{
  "model": "multi-label image tagger",
  "dataset": "regions of photos with short descriptions (Visual Genome)",
  "train_examples": 101725,
  "image_size": 24,
  "crop_scale_min": 0.5,
  "horizontal_flip": true,
  "translate": 0.12,
  "color_jitter": 0.2,
  "arch": "vit",
  "norm": "layernorm",
  "norm_position": "pre",
  "activation": "geglu",
  "mlp_ratio": 3,
  "head_dim": 32,
  "fused_qkv": false,
  "bias": "all",
  "qk_norm": false,
  "parallel_block": false,
  "dropout": 0.1,
  "inner_norm": false,
  "moe": "top_k",
  "num_experts": 16,
  "moe_every": 2,
  "expert_mlp_ratio": 0.5,
  "experts_per_token": 2,
  "shared_expert": false,
  "patch_size": [2, 2],
  "layers": 6,
  "width": 256,
  "positions": "learned",
  "pooling": "mean",
  "num_labels": 300,
  "residual_init": "scaled_by_depth",
  "optimizer": "soap",
  "beta2": 0.999,
  "lr": 0.0027,
  "beta1": 0.95,
  "shampoo_beta": 0.999,
  "eps": 1e-08,
  "precondition_frequency": 50,
  "max_precond_dim": 1024,
  "one_sided": false,
  "adamw_lr_other_params": 0.0009,
  "steps": 8300,
  "batch_size": 256,
  "epochs": 20.9,
  "lr_schedule": "step",
  "warmup_steps": 160,
  "weight_decay": 0.2,
  "adamw_weight_decay_other_params": 0
}
Rows from expert 9 of block 3, named by matrix and row number. Rows with one number belong to one neuron. Each number is 128 + 24 x the weight over its row's rms, rounded and kept within 0 to 255. All counts start at 0. Numbers have three digits each.
# gate: expert gate (model.blocks.3.mlp.gate, 16x128x256), inputs 0-127
# up: expert up (model.blocks.3.mlp.up, 16x128x256), inputs 0-127
# down: expert down (model.blocks.3.mlp.down, 16x256x128, transposed), outputs 0-127
gate.86:158171129100135159164109103095121114093131181126171104131122123137161130084148158166164114098097072133090108145111115138168135105098139096125150122128151082119099083139145146141124143125108146144147117135102126127146096149128110103111102097104103169117132152143140104122156158144120148135133107077105061171126107133080145124139111108099135136126099130125069106134097164109130128142129
up.86:156154115151130160147128108094134109065121179144150077115108132137178140109153170165134111099107123121111121137124120122136136105105152108118136114134131085137095083147123123156134152138114157133127136144093116137140095150152116110099088105104102181139127135143126113136140139147147115144125130093115072175130120159090160118136120113073159152146132128098080111135133154133160099141112
down.86:122131181087089132134124166132174101146127119150107114174131146141097073158129146124112156129122131128121142144120136131141131143099093116141085142118138094138081154123151110166113126161117102140112158143145155138106119128100115132161089125150139080097102116095120104111127162136085092133151090143098118136114085148120100137124143136110147149148133122215153163128170088106162156102150
gate.87:157133137122151136139113129140182112149144144117158113169094151137112135095173160133130127117117119127157167135106171137111119147114138118105142129152127107088147102065156145156115135107136130123127116133155154124075139096122123157102127098139124142139159134162150115103148119114152155116091128113138160144143110152124169143127125170174102117144182145102148141156140162109122161120106
up.87:131122121142113130078120113109169073143154146144174119127114118143121137090110140149108130121101086145153161099090164130140113127127147118069175108175093121101136119116151116135108108129098166107140094130163171136110102117147134130114095103143095185161136141116130105146134100107152171122089147118131155095143123110107137152129110141168139096097155156115154101150135137113159168151101
down.87:142147165174189128122178172143143153170127153102109109132138163114086150138124140129131119156145160154082097147106129090103139137117138082126128129125136094099183088132113149157140162135107144164095108145145156111124136118095121143162124090123134114152147127100142108122115097145097099132128166116124150099101124147135144137162120145133071081155131164152088116139152139143159202144141
gate.88:158155110139146117100140143135083099116138122142111096113137086138143103086147077156089142104181136150146137148100116139125097151140145093144095131141137139101144126098132135117127140103120105089131123166116074108107095128112116130117147129147120151130070131181104154122155134127148088104143119140120106191099111141144108132103095131114135117153106123121157143138195163148086124162084
up.88:118122121117075125168121124128153162161133178106138139159123196140111138163130167106175103169073128088112118126176144114117116118106131142089162143105122116140104097151138130131120120160133140139145120104120168163164157115141120127112109154107129100126198130092150132147112138129079167168103126116125158093145141113102133128162170136131129137103177115122086136109071103103149136105140
down.88:135142163129142120103155158164125132119102129139145127130122173155169098075134096130128147119131132154189165169155154137108158128141145138142143134115133114137148137154124155105150119138108104125136144109109142160112078128089132162126160108109148082152122131142146099196128064122165169103111144115102128175081173112102111044096067137141099087130126186094161150131134154160143110117127
gate.89:129113054075119101144134175115114112156089103155098158100096103111089121144187127127105091101128114116124133115108149113104137132094107141133140147136121088119161153152147094116138124114132162147150124148123116127144131044142132120090162138108104104125148178139115123136140144110104109109099132125102128095145130082103175142141081151119119085100100100112145157132092135111132141126128
up.89:123115084102129118141143181135127127178081091151083150117090091099101131148168120107115072122123105120135136112141141139095152117095106151164129152135120110107138149173139099120125119100152149125132121146116114127114098051165148099091152137111109108112160178146126133117126155116110100098104129139105116099144146100076183131155083137101133106119107122099144149139103139129128121125117
down.89:098094099123148139119124117125145124095113070136155179125139189164129144127103172144115111152135149130085169132140105145158164132138103109111153165127124172132104136124104133153128109144099118142120164163094116120148156138183111134164177118167105152150094097127139128101145122106148114166117171143159156143143128135096116138149118139151117123130117085120104149124122137138158094103124
gate.90:145152159115126149134125125116121115099158157085171171105128109116136150118157147128133134138153137071095131115090107133101139144122119154128109159120115108108109154104140130105106128070112125095113137121138152119133141155173111126121118144131157146159143124134153140094155137139130167128149105107104123120127112164117130139090151114101145161150127123112124128164098134142185149124173
up.90:118083144070177133106195165157139131126141122139149147120142110124161124155157097158121123161113151107149124108151141172120189122128147133101136148115125140131121158098157088133123110095154137157143110128104149151146150149101125118146098132089156119120106137123139165138124143087100106119134133150136114120082135094126151140118102087124119167141127163102110129156138080147148107098155
down.90:157173101107163108130111106131160144125112099150131119126124145121084151139091123140111166162153129171102113133125099087159132143103102126115149103102104116110129177137141143128112103134111125121144123060110138153121136117126107141120167128091140121134153126117127119159113139139154103123086140128120135102157132090120135140126097161153091100133118158101111136076163130098125129146078
gate.91:136096119128149110164109095098165141104116131106085109155132142093130139162081144104126149164094129121131146187170158120136109109129133096116126160125162091151116147145164114131083118143126119128134136102135141127107117095156100111126150140149087121126107148121110124064147170093149110094108118118139111150125111113106155121103091146112098080109131153147132105134127146149151113135112
up.91:133110113110141140143161100130147128103138075109170104160128113103083139123112163133087165111105137147098069122154130107136133132117173127124164157104142162133139092128127129123117170125101167081118092166151132118078143107140121163128128112108113153095093107102141105182112145098174111140091135103120133134120133162126156141143101167093104119128129138108107150146121157139094113112146
down.91:120141147111135106125149145123134150154129165148114123154144122098110122153146123124135090154169192145112163104121136140109132145133132156122146153125108125126108134157135119126132183118130123157120106121168152111130095085150094163149120104113171141155116162162126157112110113111081148116120081107169118072148118113127140129203144108135121096149133138083143104126144111149160160089122
gate.92:139106115134172152184103148112133154145108171141111127193121098122110136056138137120126132175079129107137154146093120140139141143109094156088126145145117149142109113073132166133156136125115102116166150164093128170128124146123105133107116168147131126151111165134122153135144156121136158153129145100119129110098104137105114129135122151117196138171134130131147135139095120146169140116087
up.92:109127169107110125092132117111132106108156103125132141063129149131125113181090078128098122099148124112138128133154145099103110131158147117146141095130129128145161119171089103109113100083147113140121111099173160089148156115096140122121166082095119149113135111128157117111117135099116094106107151142157125113129144140157100148145129100114075147081152127105125113102164160109125135088142
down.92:130103084098119119145090110168116112132159128122091105153109144094123178114125128102124136102156203148124124101094148111129121119130078152138148141135105118122082166107108134142130113104132153136150145172098094115120153119097113112146120143143126153114088146165097131138127172151097156121107205137119108153115103098149084130152103203122166166133141115103151129126109106136131153125099
gate.93:138120134106138151135125120096143135132107155090146116136109099142085144127098136146132156077085097136107099089116108125155139120097154124131127142135141128156152116182102097121119109107132112070088135102143141156163117167142123154128112171133152130139157118122164112158115107142094156121156136147098103102112146135119124144124120096159101129141142106126136170109077098131113127076113
up.93:124127143121129155119117134091148122131098166087134118140102087148091155127099141129130160066099101140097103105109130121169121116101145122133131121141144129160140118182113101141125120117126102070079127107151151152166113164161148145128109186144149132136151123124156110169107094135087158128155127146106102111115128131116115141111125101151101149138152110106160163116066103127118124100115
down.93:116075107121114088161126167145137110099092164166104141118143128107121129120148135161129126124135113105142135115139144159159112113091123158073130133118099167111157136159137187122117100060121142185159118106147135120105126150110129167131134142097102120133132123177165167136143099157144141084140086133123116163159139123111125135126197136147175153126130145144150115136162131111179119169114
gate.94:118134125142120145145110147170119101098131138146115176127178114090121105128087139107138129114100103151159094112152120130124127113135126095117112134102110161111154129112141117130126160155100131101127093134051131109096147129095133145150133135138134107126103123198119123171094121160141142117142104157136126146141125119138175136145101149161079148143149143146130144130123101112151128122120
up.94:139126132151121168137102140185114114113136137137101167142164143121141118151059164112143119081109131141155125121132122135120112104141122108094121142105072119131139144109137120119139172132098090090117111165070143099107167110110116143131116155148122144118121118193139123172110105151141134110117096138137124149139114131106174131130097163134081115139110136139129151116135129130148117104121
down.94:135121129160106165136099123132133159111171169137121134087130096145107148118154131103130140093141111091124127149100175133126120142147117149092123109142171189150127135145107119182136124096132139111104167133136096156166136083103170113131095140095170093133117104112110110144115113108168117120125164095119119129103155118156153123138163128113139144083163131129139123100123157109110097151114
gate.95:149137172076134095122143134146115106138112146133065160150093090174130108155105144117134179134084113149094156105124157153145139115132138106145107090107102067108117128177113064126140129145108149106123158148124137131113095139117109100111154131100122163138105140114113126107120139140099113151158157114165126165134116131144080080162088111129092122141093115091119093129109121127137130144144
up.95:122145130069122102146129127146121092093130128109097149149105127195127157149122114111122179124051131174096144150140168134113119130143119157141117090142099102133118110159158119129130149164094112115110143169135145174155136098132138154131136123176163109153104130115088133135118192167153172124135160085135110130141132183136115083128152095135106114097121159171136136131125119112143141121133
down.95:076124131178121115117139125177120129080107127136149164152149121103105102182138136076118157132111089148135127110159120151129150135104156102137148140180147095136164167092114132116129115139149102143121114166114118148115104100112141157087154150144129109144120130129153135176082081140153173099102113163110128101103127109143140079169096159131119174136091146119153122142113130113120147099114
gate.96:114099126176107153110112156144145104084099083071143154112115119146085123117144113165117145102097146143139091089125138135127137127140121118117130103135104147160123081145132139141160113124124126138095127136092144110144133146116122164163119171171132119144079170134179179104118098117118161141135130131176136099141172168121160139122137109130142181104129149080138136081106125110125128144107
up.96:106116142149118138126077113139137109098111116132141139122137133114144093131166119128091109121093135161116111120136107133066124126154133101154117136112087150150136149116168130162157109157126141145117123124138123098160147120117115145156146176172143114111101141099164157079139106144129138082099126065160166143148148156118150161137128123124137167118126123090128144153089140097145125146121
down.96:122077088103151103127106117156124171169136187147090154130128151155143118120143109145183150079131153117117124123103115154159125134114095121125112060157156136151147136113116129159129130132169088121081146115142120144120137139104119086107114092125153140123182084100128126112104139120138147142135110100145102095116124137114118124099111126128132134109158120174079079174102153175135138106143
gate.97:161141083142146156149107124127146175128090119107097096145123135163109098170137129136131100156153115130115099129083182127089124154158096103091140093145118105124091090155139115085124154159141104072154112165112116164116141106163132118134138128090123104149102122128137156095163140135095100118153123154146112148120163116111146136089155138127158117159117089127130125111166100108153107115152
up.97:126135160113107106126131108123115098107140105118144176139111112099120138097088119152106169092106114148118121145147122132150121115139129120176132188114157130153150149105156143118160127123165161163133125112136134100154137118087127119127116135154174143125135144129123116150105123102143180134121132120102125109121124091099148139134113115131096129124144125121126130177088188124146136150134
down.97:122118130104141119120097104131143073142157125151129159137116170181148172102146120120148117189131091110125125101096085130153153123146156133116091077149154178139142171119102134109115156154107157101136140092139092144134109151122134114133142124141131140137146103140120092122136141120079155146142156170134120142109105137123130195125122123108139123126109119135114136123133116128131128114134
gate.98:098135159094110107147161113158129115070165132123118086129130141129131137134102116123104102104098117121081124123104134124108087130149120096105133128127074166068160131132107166112147088142133156118169142152115145123122128108149122144149107134126102150191123146073132107135140145125138124141128118145143165140103134087143140118116103129127144131135097151162144133094092126129150147145147
up.98:102118162098120112131145116162114128098167109127097102123128157119126124108105099118103089113097098126082108139131151120114081141142120093108128132132080164079156118123125149109134104167129140123157129145120131108119124129140132145171095142134103146187118138092146106143118141149135107158122104145144186127108140079165166125124117136114121132119094141169158133110100143129143157144145
down.98:110166052130108114124145140085114161133122174136117160155160107089112124127113151167139101161143132169158109101130167173134149116125159152143120127170096166117115148115161158122122150095143128103120162103130095151129121095107125141115179110142115095120174092136119149097148106137126121144158162142130126135132134100111150109116154099102102102092139079112118133124144137072107118086130
gate.99:100116114137087151135161121143095138135135137129107148101068092145116144115124119135164082114151138146148137119129172105163168153150105161125163140152134069184122124095152136126136116117109108162114122139091116097109080148096146116143160124125131132125121145136114172140151134134092132116130166118158138112130124116092158132108086158122141133158129139096142135177133099109135148119180
up.99:115145134148152113150135120129126131085130139134135127134170153127155119128118164099087167111110141091119104116139094135065101109134145107117115124098105151106120143154131108124133126134136135132154153125156163153133172099198139114110128126118148130120141097103114104138107109113162119127120105119140134131106128147117076144109174113155141137071137120123116076103152123139124121167094
down.99:110154108132108150119115106135107131149175103094134129132131123126096147121155066128155123147160117130125098144160082124133133107155096129111159169115130101123084122124138122094169114120110152076144121123129100122136141127110091096110135098119112180171140130109118113126099075121138145123115114117115104109163135131143134091139107134107124084078089171161157135116142105102092120128161
gate.100:118123169112134143140185129118139095095084141130104165148142106095111084112116120163129113179136139132090174143131121148105126141135151178136110112130111130113119108107128129102133145138117135128133122165134140149099096102079149112148149113121153119151124154166092090129176166073146095107144099126133107148084150149099140143138101126092082137139148122141112136144128123118095158162079
up.100:143139172149130159111132161113118137131092126147082096106127136124068153127143139139127133136121134142075137140116177135146108094165110186088125136137122113131142105119133158136147155100091113129151132136081120152112098136101114081127148107144157086131101120116124105153139171142117117099136100136117088147137172129089098126096082115108124144125122121171128128126114152062110144148099
down.100:164143130093159151146114080103171109146116133156118098119151132111100084128160138134109131120104145080138119111100128159166142145067116141172149138120125135080156146090133139153099161085156191109091093146145096121122115120166134118144072138100090140168106132132145122101125106084150114088136119168113108173102098110089117140158112122142094134163155127147145112142162143149120137117091
gate.101:130117112126136111138127160121108168143118130158127167146115165126124074110132108111126131086097064122123133125143098129063135118135104121131121117089087151111139150107098148095121120135093137112153156198103110109116132131120134144129154121110126138093125144131142121134127150151141143158160086111148155120063125159131150130135088136090112144144137116139118095128131149106150150107079
up.101:134135137163134137098124110153139127178141128128079121115155106115173150102111140125100138147141152139106134112134140104145116105131186126150128172100097106134115132122122111155115138115125136134112134089119159076106126116134125168117118143170111138135109135153099123142117111143127142122105131142139125166136104120121117107140110142144108132117118126096107135113138120111124132145162
down.101:102145159122100092127140122156176126143155069137158118133147105123144155194155126135104141098126128134110131098155138160127150137112093147141118114134148137145141141145122159141148124144158135110099118145114107140126089174121119091104140118138113131114099141124117111186133147112146054112123133084100090159100158111130128111091147127120083216129101092143105175139129106083107157104131
gate.102:092092169152120114153181111110068079179125147156130149151130092147086088128141085154188127135125143081101167144158104167102158130123119122155110130137136146120118150126132156128162145109122126116060136139108112112126138127162115125089132129130145135138153164086108139111059161128129152095121131110129113124138104090145150114141130099147083133156111146146114153137129169118146118129160
up.102:104095176159128127130188110114079096178139156146146154156131090157085088123123107144186119150121158097102191146120094169113159140128101146161125156138132153123106148135126164126162136105115135101088133122110116120109128112172120115101149139135138160132157178090123126113070136122110135099132149109127109107147087104125155111147138110167101137158102138136106147153130157136157118130148
down.102:129096099110169099162112096169139138078143137165131131135100150160137160147128108096132166159128149106120133086097132170086155115138147110140094156090097120178110145103108147102126154101137115114105121107147137123145102103124133154104142156110143129114133137156087118129148152110120111129122115151141147108107084105125110180098144117129113152121128172138132123106124134102143097109137
gate.103:150113116098146128174115124122136131111129100141143159141144086084165113100100126120190175142142146105133113166124098102141118161136088159111121150116134180125185143150109119119148137130103135156129092117150112137117137119154139146162102170119090121124192121111094138097129099145099145126139061126084151170104077140107121157103139150117119073136146128156179130103133143108098141138113
up.103:160192135082124112166124127118138120112154100172139133133177068096176152105101145151160165119138148098127087148127128064131132165140099118084125102127122151109121158104082120126127129132131144143109128090153131142109152143148107128141132165145123118089152109130107147097119113137109125146121103134108139156141077153132131157119147120126120114128141130155144100144127109120103168137132
down.103:145121162166148133102097137125108133113160108146126124134123139152134091111121116106135125163114112123134109154103099146105094138093177148104143137075077185072140113131102120158093165137160127126107155097127132125157133120140101142137084153134127118163123098110145094126157102128111103108113118140086184120147127119138144156143122110084078104132122139122146128104124152161124150116167
gate.104:158142111101126082087154143166157113161150113138129124129130105104088125139146135155154129113115159141126155086107143127141128138138099144110181136132144128161161171128131121089135134122157144126101164071123151084132093127129126128196093154128108151142144114151125108170123121120115166122125150085159133114130112103092171068107109152111127162147138115134151121152129170132115133143119
up.104:125121110135124182125120130111126167104126139152127110112116146145163134145134115093125130157159109112102128178137123095104116116114157122137078122109142119113086099105132127134095132145110115109135081203108120164115132125112120098060158106129153138113107151115135141103158151117155071143120109164098123127160143168143085181130135115143123084120130113132129135109135088138128121103141
down.104:117134163123124125101112125110143094104105120099184107146126159158134146067148142121137140067131121095125152114155132130084114105093126139132134140145112118193150122133115165110097146139127126107136117131170144120117138074160117108167120137142095168103143139156139116145147121139157111088123115093103145127136107120097140101096122114087092085120126112135122091157110107093102183115118
gate.105:129089127153110078094123115112140128153160111140182119120124109136120136157138116187119157161138158096126121144131098125143117111109136158147112097099175159156102119122118075110122154142100146192103141128142115085100111128141124143159149139145164120102090136105137142139117134127082137095134127097119110162137126117137182118105121100133131151131145184144102092160109137144112144134141
up.105:106144074126157149133149145175121115146158127126129129135112116125132146113091141109126137089117110127098125131121163134135117145160146111089138141141128110112160083121177135145159132139134139105118153123139166153111122158145147124107133133165101133132135134132064146092093116115161124128135154089129110116096140139124102119133076131145123148118111128147125095109141088142170122147148
down.105:093108128117159148128098075141139108138113160190171074115142137119109074137099114161110174109096096146122140165117161107113134151121150121110114103148167181124150106111116121111116125128141138144137138162112133150104159167167116111160111134118114104131112117094196121154159135103192108122147095140152133102121107140126115151123133145109119102114133152153198118160136112109127085117143
gate.106:145156132081104103136141162134121147122170137090150125105130121120172116151099163140114126087117116106123091108127138086144149110134148117117147086087151085133126133109138123108143131145135130159125132145090184131169107099127115126132115097095138123128116124136106123119140148107103157133122130148126098107120128124153116121103117126118149139137110187145092112087143123167174136116108
up.106:139089127174144139141118084160134095134088135129107120123138090148066130091134138108119103163101126154127160135128118168095106126090143137140117185141120148111160135161132125137116113135147136113155143136150127149117158127110135134110128163126136118132147173110130125128088086129141134104119151097128123167123129133115175136141166136125161111161144112150148129144144115094070110129150
down.106:152130117169143097143115162157105154144102167132125105120134159152158164128150147107085102106162134115150136085168137094116143148129148123064146104094110158092140107150102161166124134075100147119107124134140124112100113109138079158147109107115132156094124109115131144145108099140122078142085147119137134132131114145126120144147134115127072132132123153119120099118096118155120177110106
gate.107:089105093166169067120176131079133122110108103096175102131113140147149160140125165159139090157145124138144092133157138135143140113164074139149123126147108103145081166110112147128133112125160097124169124095150136137131127158056116110111133120137115114095112137103148140107123122153133196095156174144142117093117112116122142135108105111101067127154133171156096103144129157101112114134103
up.107:164139173114095179152104113186107137152148159162088168132127113123111105144145107108111173102142123120137175114114116146113108121099180099121139147122151146083178103150143113132130126120122132141118118143118121119127129094171130149131108160098143149149143126158109153154146127085129079170111102103131127157136112142124115132154170165156182106126140088112160145099131101120140143103140
down.107:142095115106106150135133122109121154139089108095197164125129086137136130133107125151156101148130121134145120081154134155139173120120117087142145128144152140163150144109124191146126123147124156112193123045146126121112137103102135111133131110150169102118111124123167160147147098150128106137151138131111125097143135148151146144141136153164069102114118148144156097137136143091150139127165
gate.108:143146128083133162126147116136131156128130120144091117106102129083157150147147144099126133131152150106123083146162113138094157143122127101089122148125108144129145165131169137172119135145085134096121128137089131137145148083217138112120135078110113121156103156129145112148096145125108126109134117115153078158108115135091135124140122081137165092128086136133135163110143120110109139126142
up.108:117100124154115101146107148124129103123147137125139154142145140175072110112118120124150119133094123148134171126084141113138117086149112142151130122120150097125111114112078119081130112098153141159138134114165123111103127130051139137132132172160162121114108095128118144118180131141150142117117125123102164084141161105152121126117127169128103161131177126110132103147103131146139113135099
down.108:137129142132115102145147121120085147104125105114134120087076199131091123141116129140115112145139142058115131130103071110166104135109098098123149119152091097123132158143119103146103118112066152155120137151190121130114085125123062122056122098096138061160146093115151111158115161126137114144103095146121129113099140101097135177129127131118127115115133150127141100148163121143101130141141
gate.109:171120132136140120159157145167120108120135147107157150137134116115110112133167107137156124175177140078163125125144057114119138136131121137087137148138107190154141134151089141107127115090113151133116108135148108112134135088124166146133104140140132126106125157095120107122143122154104103090138098136089144133150178141101086149108105168130150110095110156144142098121101083119175115088141
up.109:144126121137158125090105128114170145126095096131090095101153158080144108125120132108094124127133103173108119141114204116127151126133165093115143086126114150133155143121140121126126149179109119148156130151124125137142149129103126132146095107176142120146100097151104152179113133083131146157144140113155112124104096143161169125147159103124091136104141102142147173101112155166107098154152
down.109:147166086131117144094143134081126115116127129129112129143145093137125130123120103125119155119136125123129090150111124122180119153143100118129121120128168145165135081101117145124146156114157096145123117164131152144119120168129194054162158152103115110122131109118153178126105123105118145075063109139113094115192137114093093106083098169129102152107153131152131121134126124122137147103162
gate.110:088168087125140154092130157086114107156142127130147115113116103171126129175109087131119182086181144149140131144109058122136136149174113132098149126134115114126109128120102121133170156123089128126112136141123160124092129090101151099147132121143119101141107111115110083096130141162135118104167121113169148120126100181115111124170144152127127144128148175111175111124150109121136147110130
up.110:101173067121130135088150137099094145143131135100115115120144128172120118159135138138080116096152151173138108123158098148152143143168121074094123142144098089139049137136092103152130160155077118133121138147118158151130153119093116141114141121114137128112102166132100142132138151133130143095118135150176180152112116133131108106145189165180136131131128113096145119152150157098144125076116
down.110:117106133142121138130158149116144111099079131179123152133104130113129129131067129122139105160122096146094119103086144089102165138132112135162115125105162126097102146081159130135110145158168152139162137120126147148136109196126107159071141098192113112141154170175125125159102127149141151119128137147122117114145136121089078134104120138163093094118108123162176115106097127127095152150110
gate.111:154108145122173147088124119105141066175153133098098136095121113084138116112162129142105077125154093166100105116152132123135125155155124155158144126132115182138117110118150099165149165102125160138120138118119149143087115120105137115130073144116110156136129106111104135181145139121154137131105155110092122132125088164191132155138102144149108113082143143115123103103090131132141110146141
up.111:114105119112076089142109141139088128131125118147151125187157106126105144144123078146163146125120157072142132113143136108104078147156161149123137136099114127136171179144125140089164137152169142115092120132120093097153104177119107148076114138124153161125171169126119140088103127139118159142120112129183083125127115151104084133104147109119129125131124094151170134130135082127124155134116
down.111:107099103137145129112136141147120118088142102131174158121111124119127142128158152123107129135099099148097163089149142092188170129121115140100109121160151127084103152145114126098126140107085122154126127139137094102118193151115117112121112134131116119095082106144109157107106158115127096158102121139139134157123124140150118149093165125144146176111123149130116124134123134147094115108149
gate.112:118112154175147116133144104140088109108112174098118144161149127128110135122125102168112115118139139139116144134143174138132151088143119097123097114125110071158185170158125096134077112126091150130159151131144164130106119112136163118131117120136153128125146127125129144062118156081122141143110130152139124135076142153109108120107132168104158097130100080125130089161126135124164120150117
up.112:128145108106138161129121149105169155118154085141145112129117116140119143111144138093128131164108135127130123121107110127138109154122133170114169148126144139111094073129154171143139152125112089140098120095107143106139111176156098130127138126127110132136121154136145126167136099163158077091103084114110132134155131086132154132135121099131065128117154167123169186111140138162110102108133
down.112:112106120188130136129115137121097157126085129142164156128145114153150124120073152153139125099098155116076109129100181109105139109109088162161083115129099132108091119106059142125145148137102099159141096107154130109138124150108121129160124171135173121160157158126129136111104091132187143157106138103106124134147137125129154124126119125141121119127133088103134135125088155141140089119133
gate.113:129132162135075145182115190064119154105150140131151141137124100130134149143113163102145177101154148138131131138112093102121175186126110177056148182149155127127108098102160131087122133103138107156148102134115120129128105117112097150064146134138140122098121083157128154116121116089131126143139095147144151113161089175126100108139107165115119136129114122137139122135115087134103137094108
up.113:159142109133086143136128147079083128145126145110132115168152137155168132150062131120122156111128119126161124101158130139120161164133122103107111167142133097100138096148089119121130135115114115144162124148128131132137093104161123162081172111133119129151139103167167145123175104125159100182134126169116135104160089114129149120152105144150125117102136108167153086112125133122081130131082
down.113:175127155145118127111140123167107119142150128091095103114102131162155112156080145154169115118139133076133126142147114135113131102123106163135090107102109129124133139155130130114117147167146102130142129159088151111134081107137088135093101148125083128157111146138159111129137132089091115133153139145193069095128163145134147125131088111104161127139096145101116139112112133184101169139124
gate.114:128107115119118158085107113139126149126170139122089175114137121098141141121096155080106144116143121149116139161101129108187105115120135143128116136098126121151104132111134097110097131126100198150144131084135124091154132156148088098120114134100100126125088093115167143098092097133136160132161120128156140115156132132093098132098133121090133139102089141125135137112125164125109073109095
up.114:113135097129108121113161146113152122102099136139125132125164126127140122110129126120099148105127105107147133133138146143159150135119173110112091103124116147148117131129098102122082094113087121155126105121092124100123132141127113080155110121140066144141141105171145153107121145103078137116129107116139139130114174146140104146145183124143154098131136138107145105145154147153153085091127
down.114:153152149114128098114132144111141100142117104128186125146093164143149119173140160126142085089111159103144145135113172135103118132145093143130143106146101143132128088141130101184156180133150125164151092125101105120107154124147171158134128122138116142161131106145154101156126136089152098131125094149136151137109088128110122154144109166118149155134136131113142140133104128086129118104118
gate.115:145154202097079113160083128116128111097139107110093148151139116111139147129139133128115125187114159098119152092100151141094098095080189132128128113136105097137163109152148108136140113151134148138149096114127123142086122131144194130110098139133101111148139115139081170098129159128109140124149076127122122097106132134114129103144140172121147138160088134127116133112179115092112166136139
up.115:090078093166119131122170112100101133140091155152110145117101152102134142124128159173143094113133110179096121141089104135112120133136071134089099143141170147137095113125139143173130125116088150103130125182108115113111131119135157150105101110142139172119097158108147101161117118137116144097154129149135126146123092130121160113110138127119140134112143103092121138113089138126098167112107
down.115:129121115093154115111137142100172134138125130104117126152135124143135122095145099141145170154128123124135145094156083126154136166109132145099171132201154139157132124089136073122125109150153135163147144132073100118074158165128161123116149111122158169147141153113154129127139132136167139125180096106156125073113154126102167141132112107160148147159111109096128138087136144047133130122116
gate.116:125139147147112147138117133113148125101124149079133123166104140143075138138119144143133160140083123120085147106111147095084103114101135137115153129113160126124114125120122115123119181136157136157118161143135150116150126109138101089136130138151110140153104130175130148127150131157135164140119140130157121137146107108096123111130146079127085118099121136131146154130123101160103106169127
up.116:122140125092095077136113121156111128123128130121069093132149107122134113128083111161163131100141136124134135159157128138192119127144123116112166107112118131146150101108124156134121164124117154087065081144129089113142107149100129158116128135133127146176122110088171129150124165108139135108126129144108139176148100106124141143116119112115161178175124095152153134119100107098124159158090
down.116:116142125115113116121113123126148115152136111128147119164140150116157117158111104142157176144152128110176146139085099116140150124096139133141127153144096122169136157139161137107124121144153134145125119120099150144094109160111089116131156079132132113129110154116125119135157181153153113126109106113115090134126090139117116171124172148163139121090124126097104144066119121141115114155126
gate.117:130130134124144120106137169136163105128145125119170125087124097076146127102115127143117135089110135188136139126084125122134152128107118142154112135117159117156120122077122114097066098173092159146162122154118138133111111142122188116118129149135101118127104149140134128133109109138134123121111133136126105177109130116084105166099130116106097126154128157111114135087100078131099114126133
up.117:126134126130144127099154174136144103119143130118164117090140081073149124109111126146125132090109134185156126122092125131135154124100119138158102141113165119153115138086109118105067106170087164138161129151120126114100109151115192121131149154140103112113101138137142131132117101139132118124111143131118120179121132103082100153119135109097099135147132157109128134091130089127090103132143
down.117:092088151128116154123128107150116143188164126117156178109134152135115129115129102129112126076140145085096147132128129147128066076220115119143155178147086142112130162141105131126138106137144135097106136180134118140105123108132103162154126168147114132139136128130133098136121175133108172137156131125122131142133134125189144117182145139120076146115119142142129147142129136129178130121164
gate.118:144131162101132151090132119155129167118102107120116122141080119146129155137176126155092140115148106134120128122108095168132143149112101105091138169132126145162173146118131133120139152138131158112152125084094133117155189087120078117114093126099161128115118094125146133123120149140163097158145157126175159138112115101125119105105107174140110190113073111120108112085101113104151093109134
up.118:152116072139110131154061091079139109175119150120104072111140189104128104129134147113140161117139108120089116118179130080134091130133131130150138129122137120123150156129115142149149160122153102160100166150130118123101148174144122122116178109088135100134152134117132151084100164140149136103091153118119109101143162124113148141109146100155092106158118107147120124127147143130159133134164
down.118:147116164138130167120105154157134139145115111141099113118081133104112184101121107098131156118116143115158125068123144149093108124149080161113094140086100140154142128130104166117149117153139089116143114133122080141149143097111138077124152121135146117101177146112117127141121121071125183090114143116131115159144105138134133102100161139118124192142104137096110100107130131107151162117142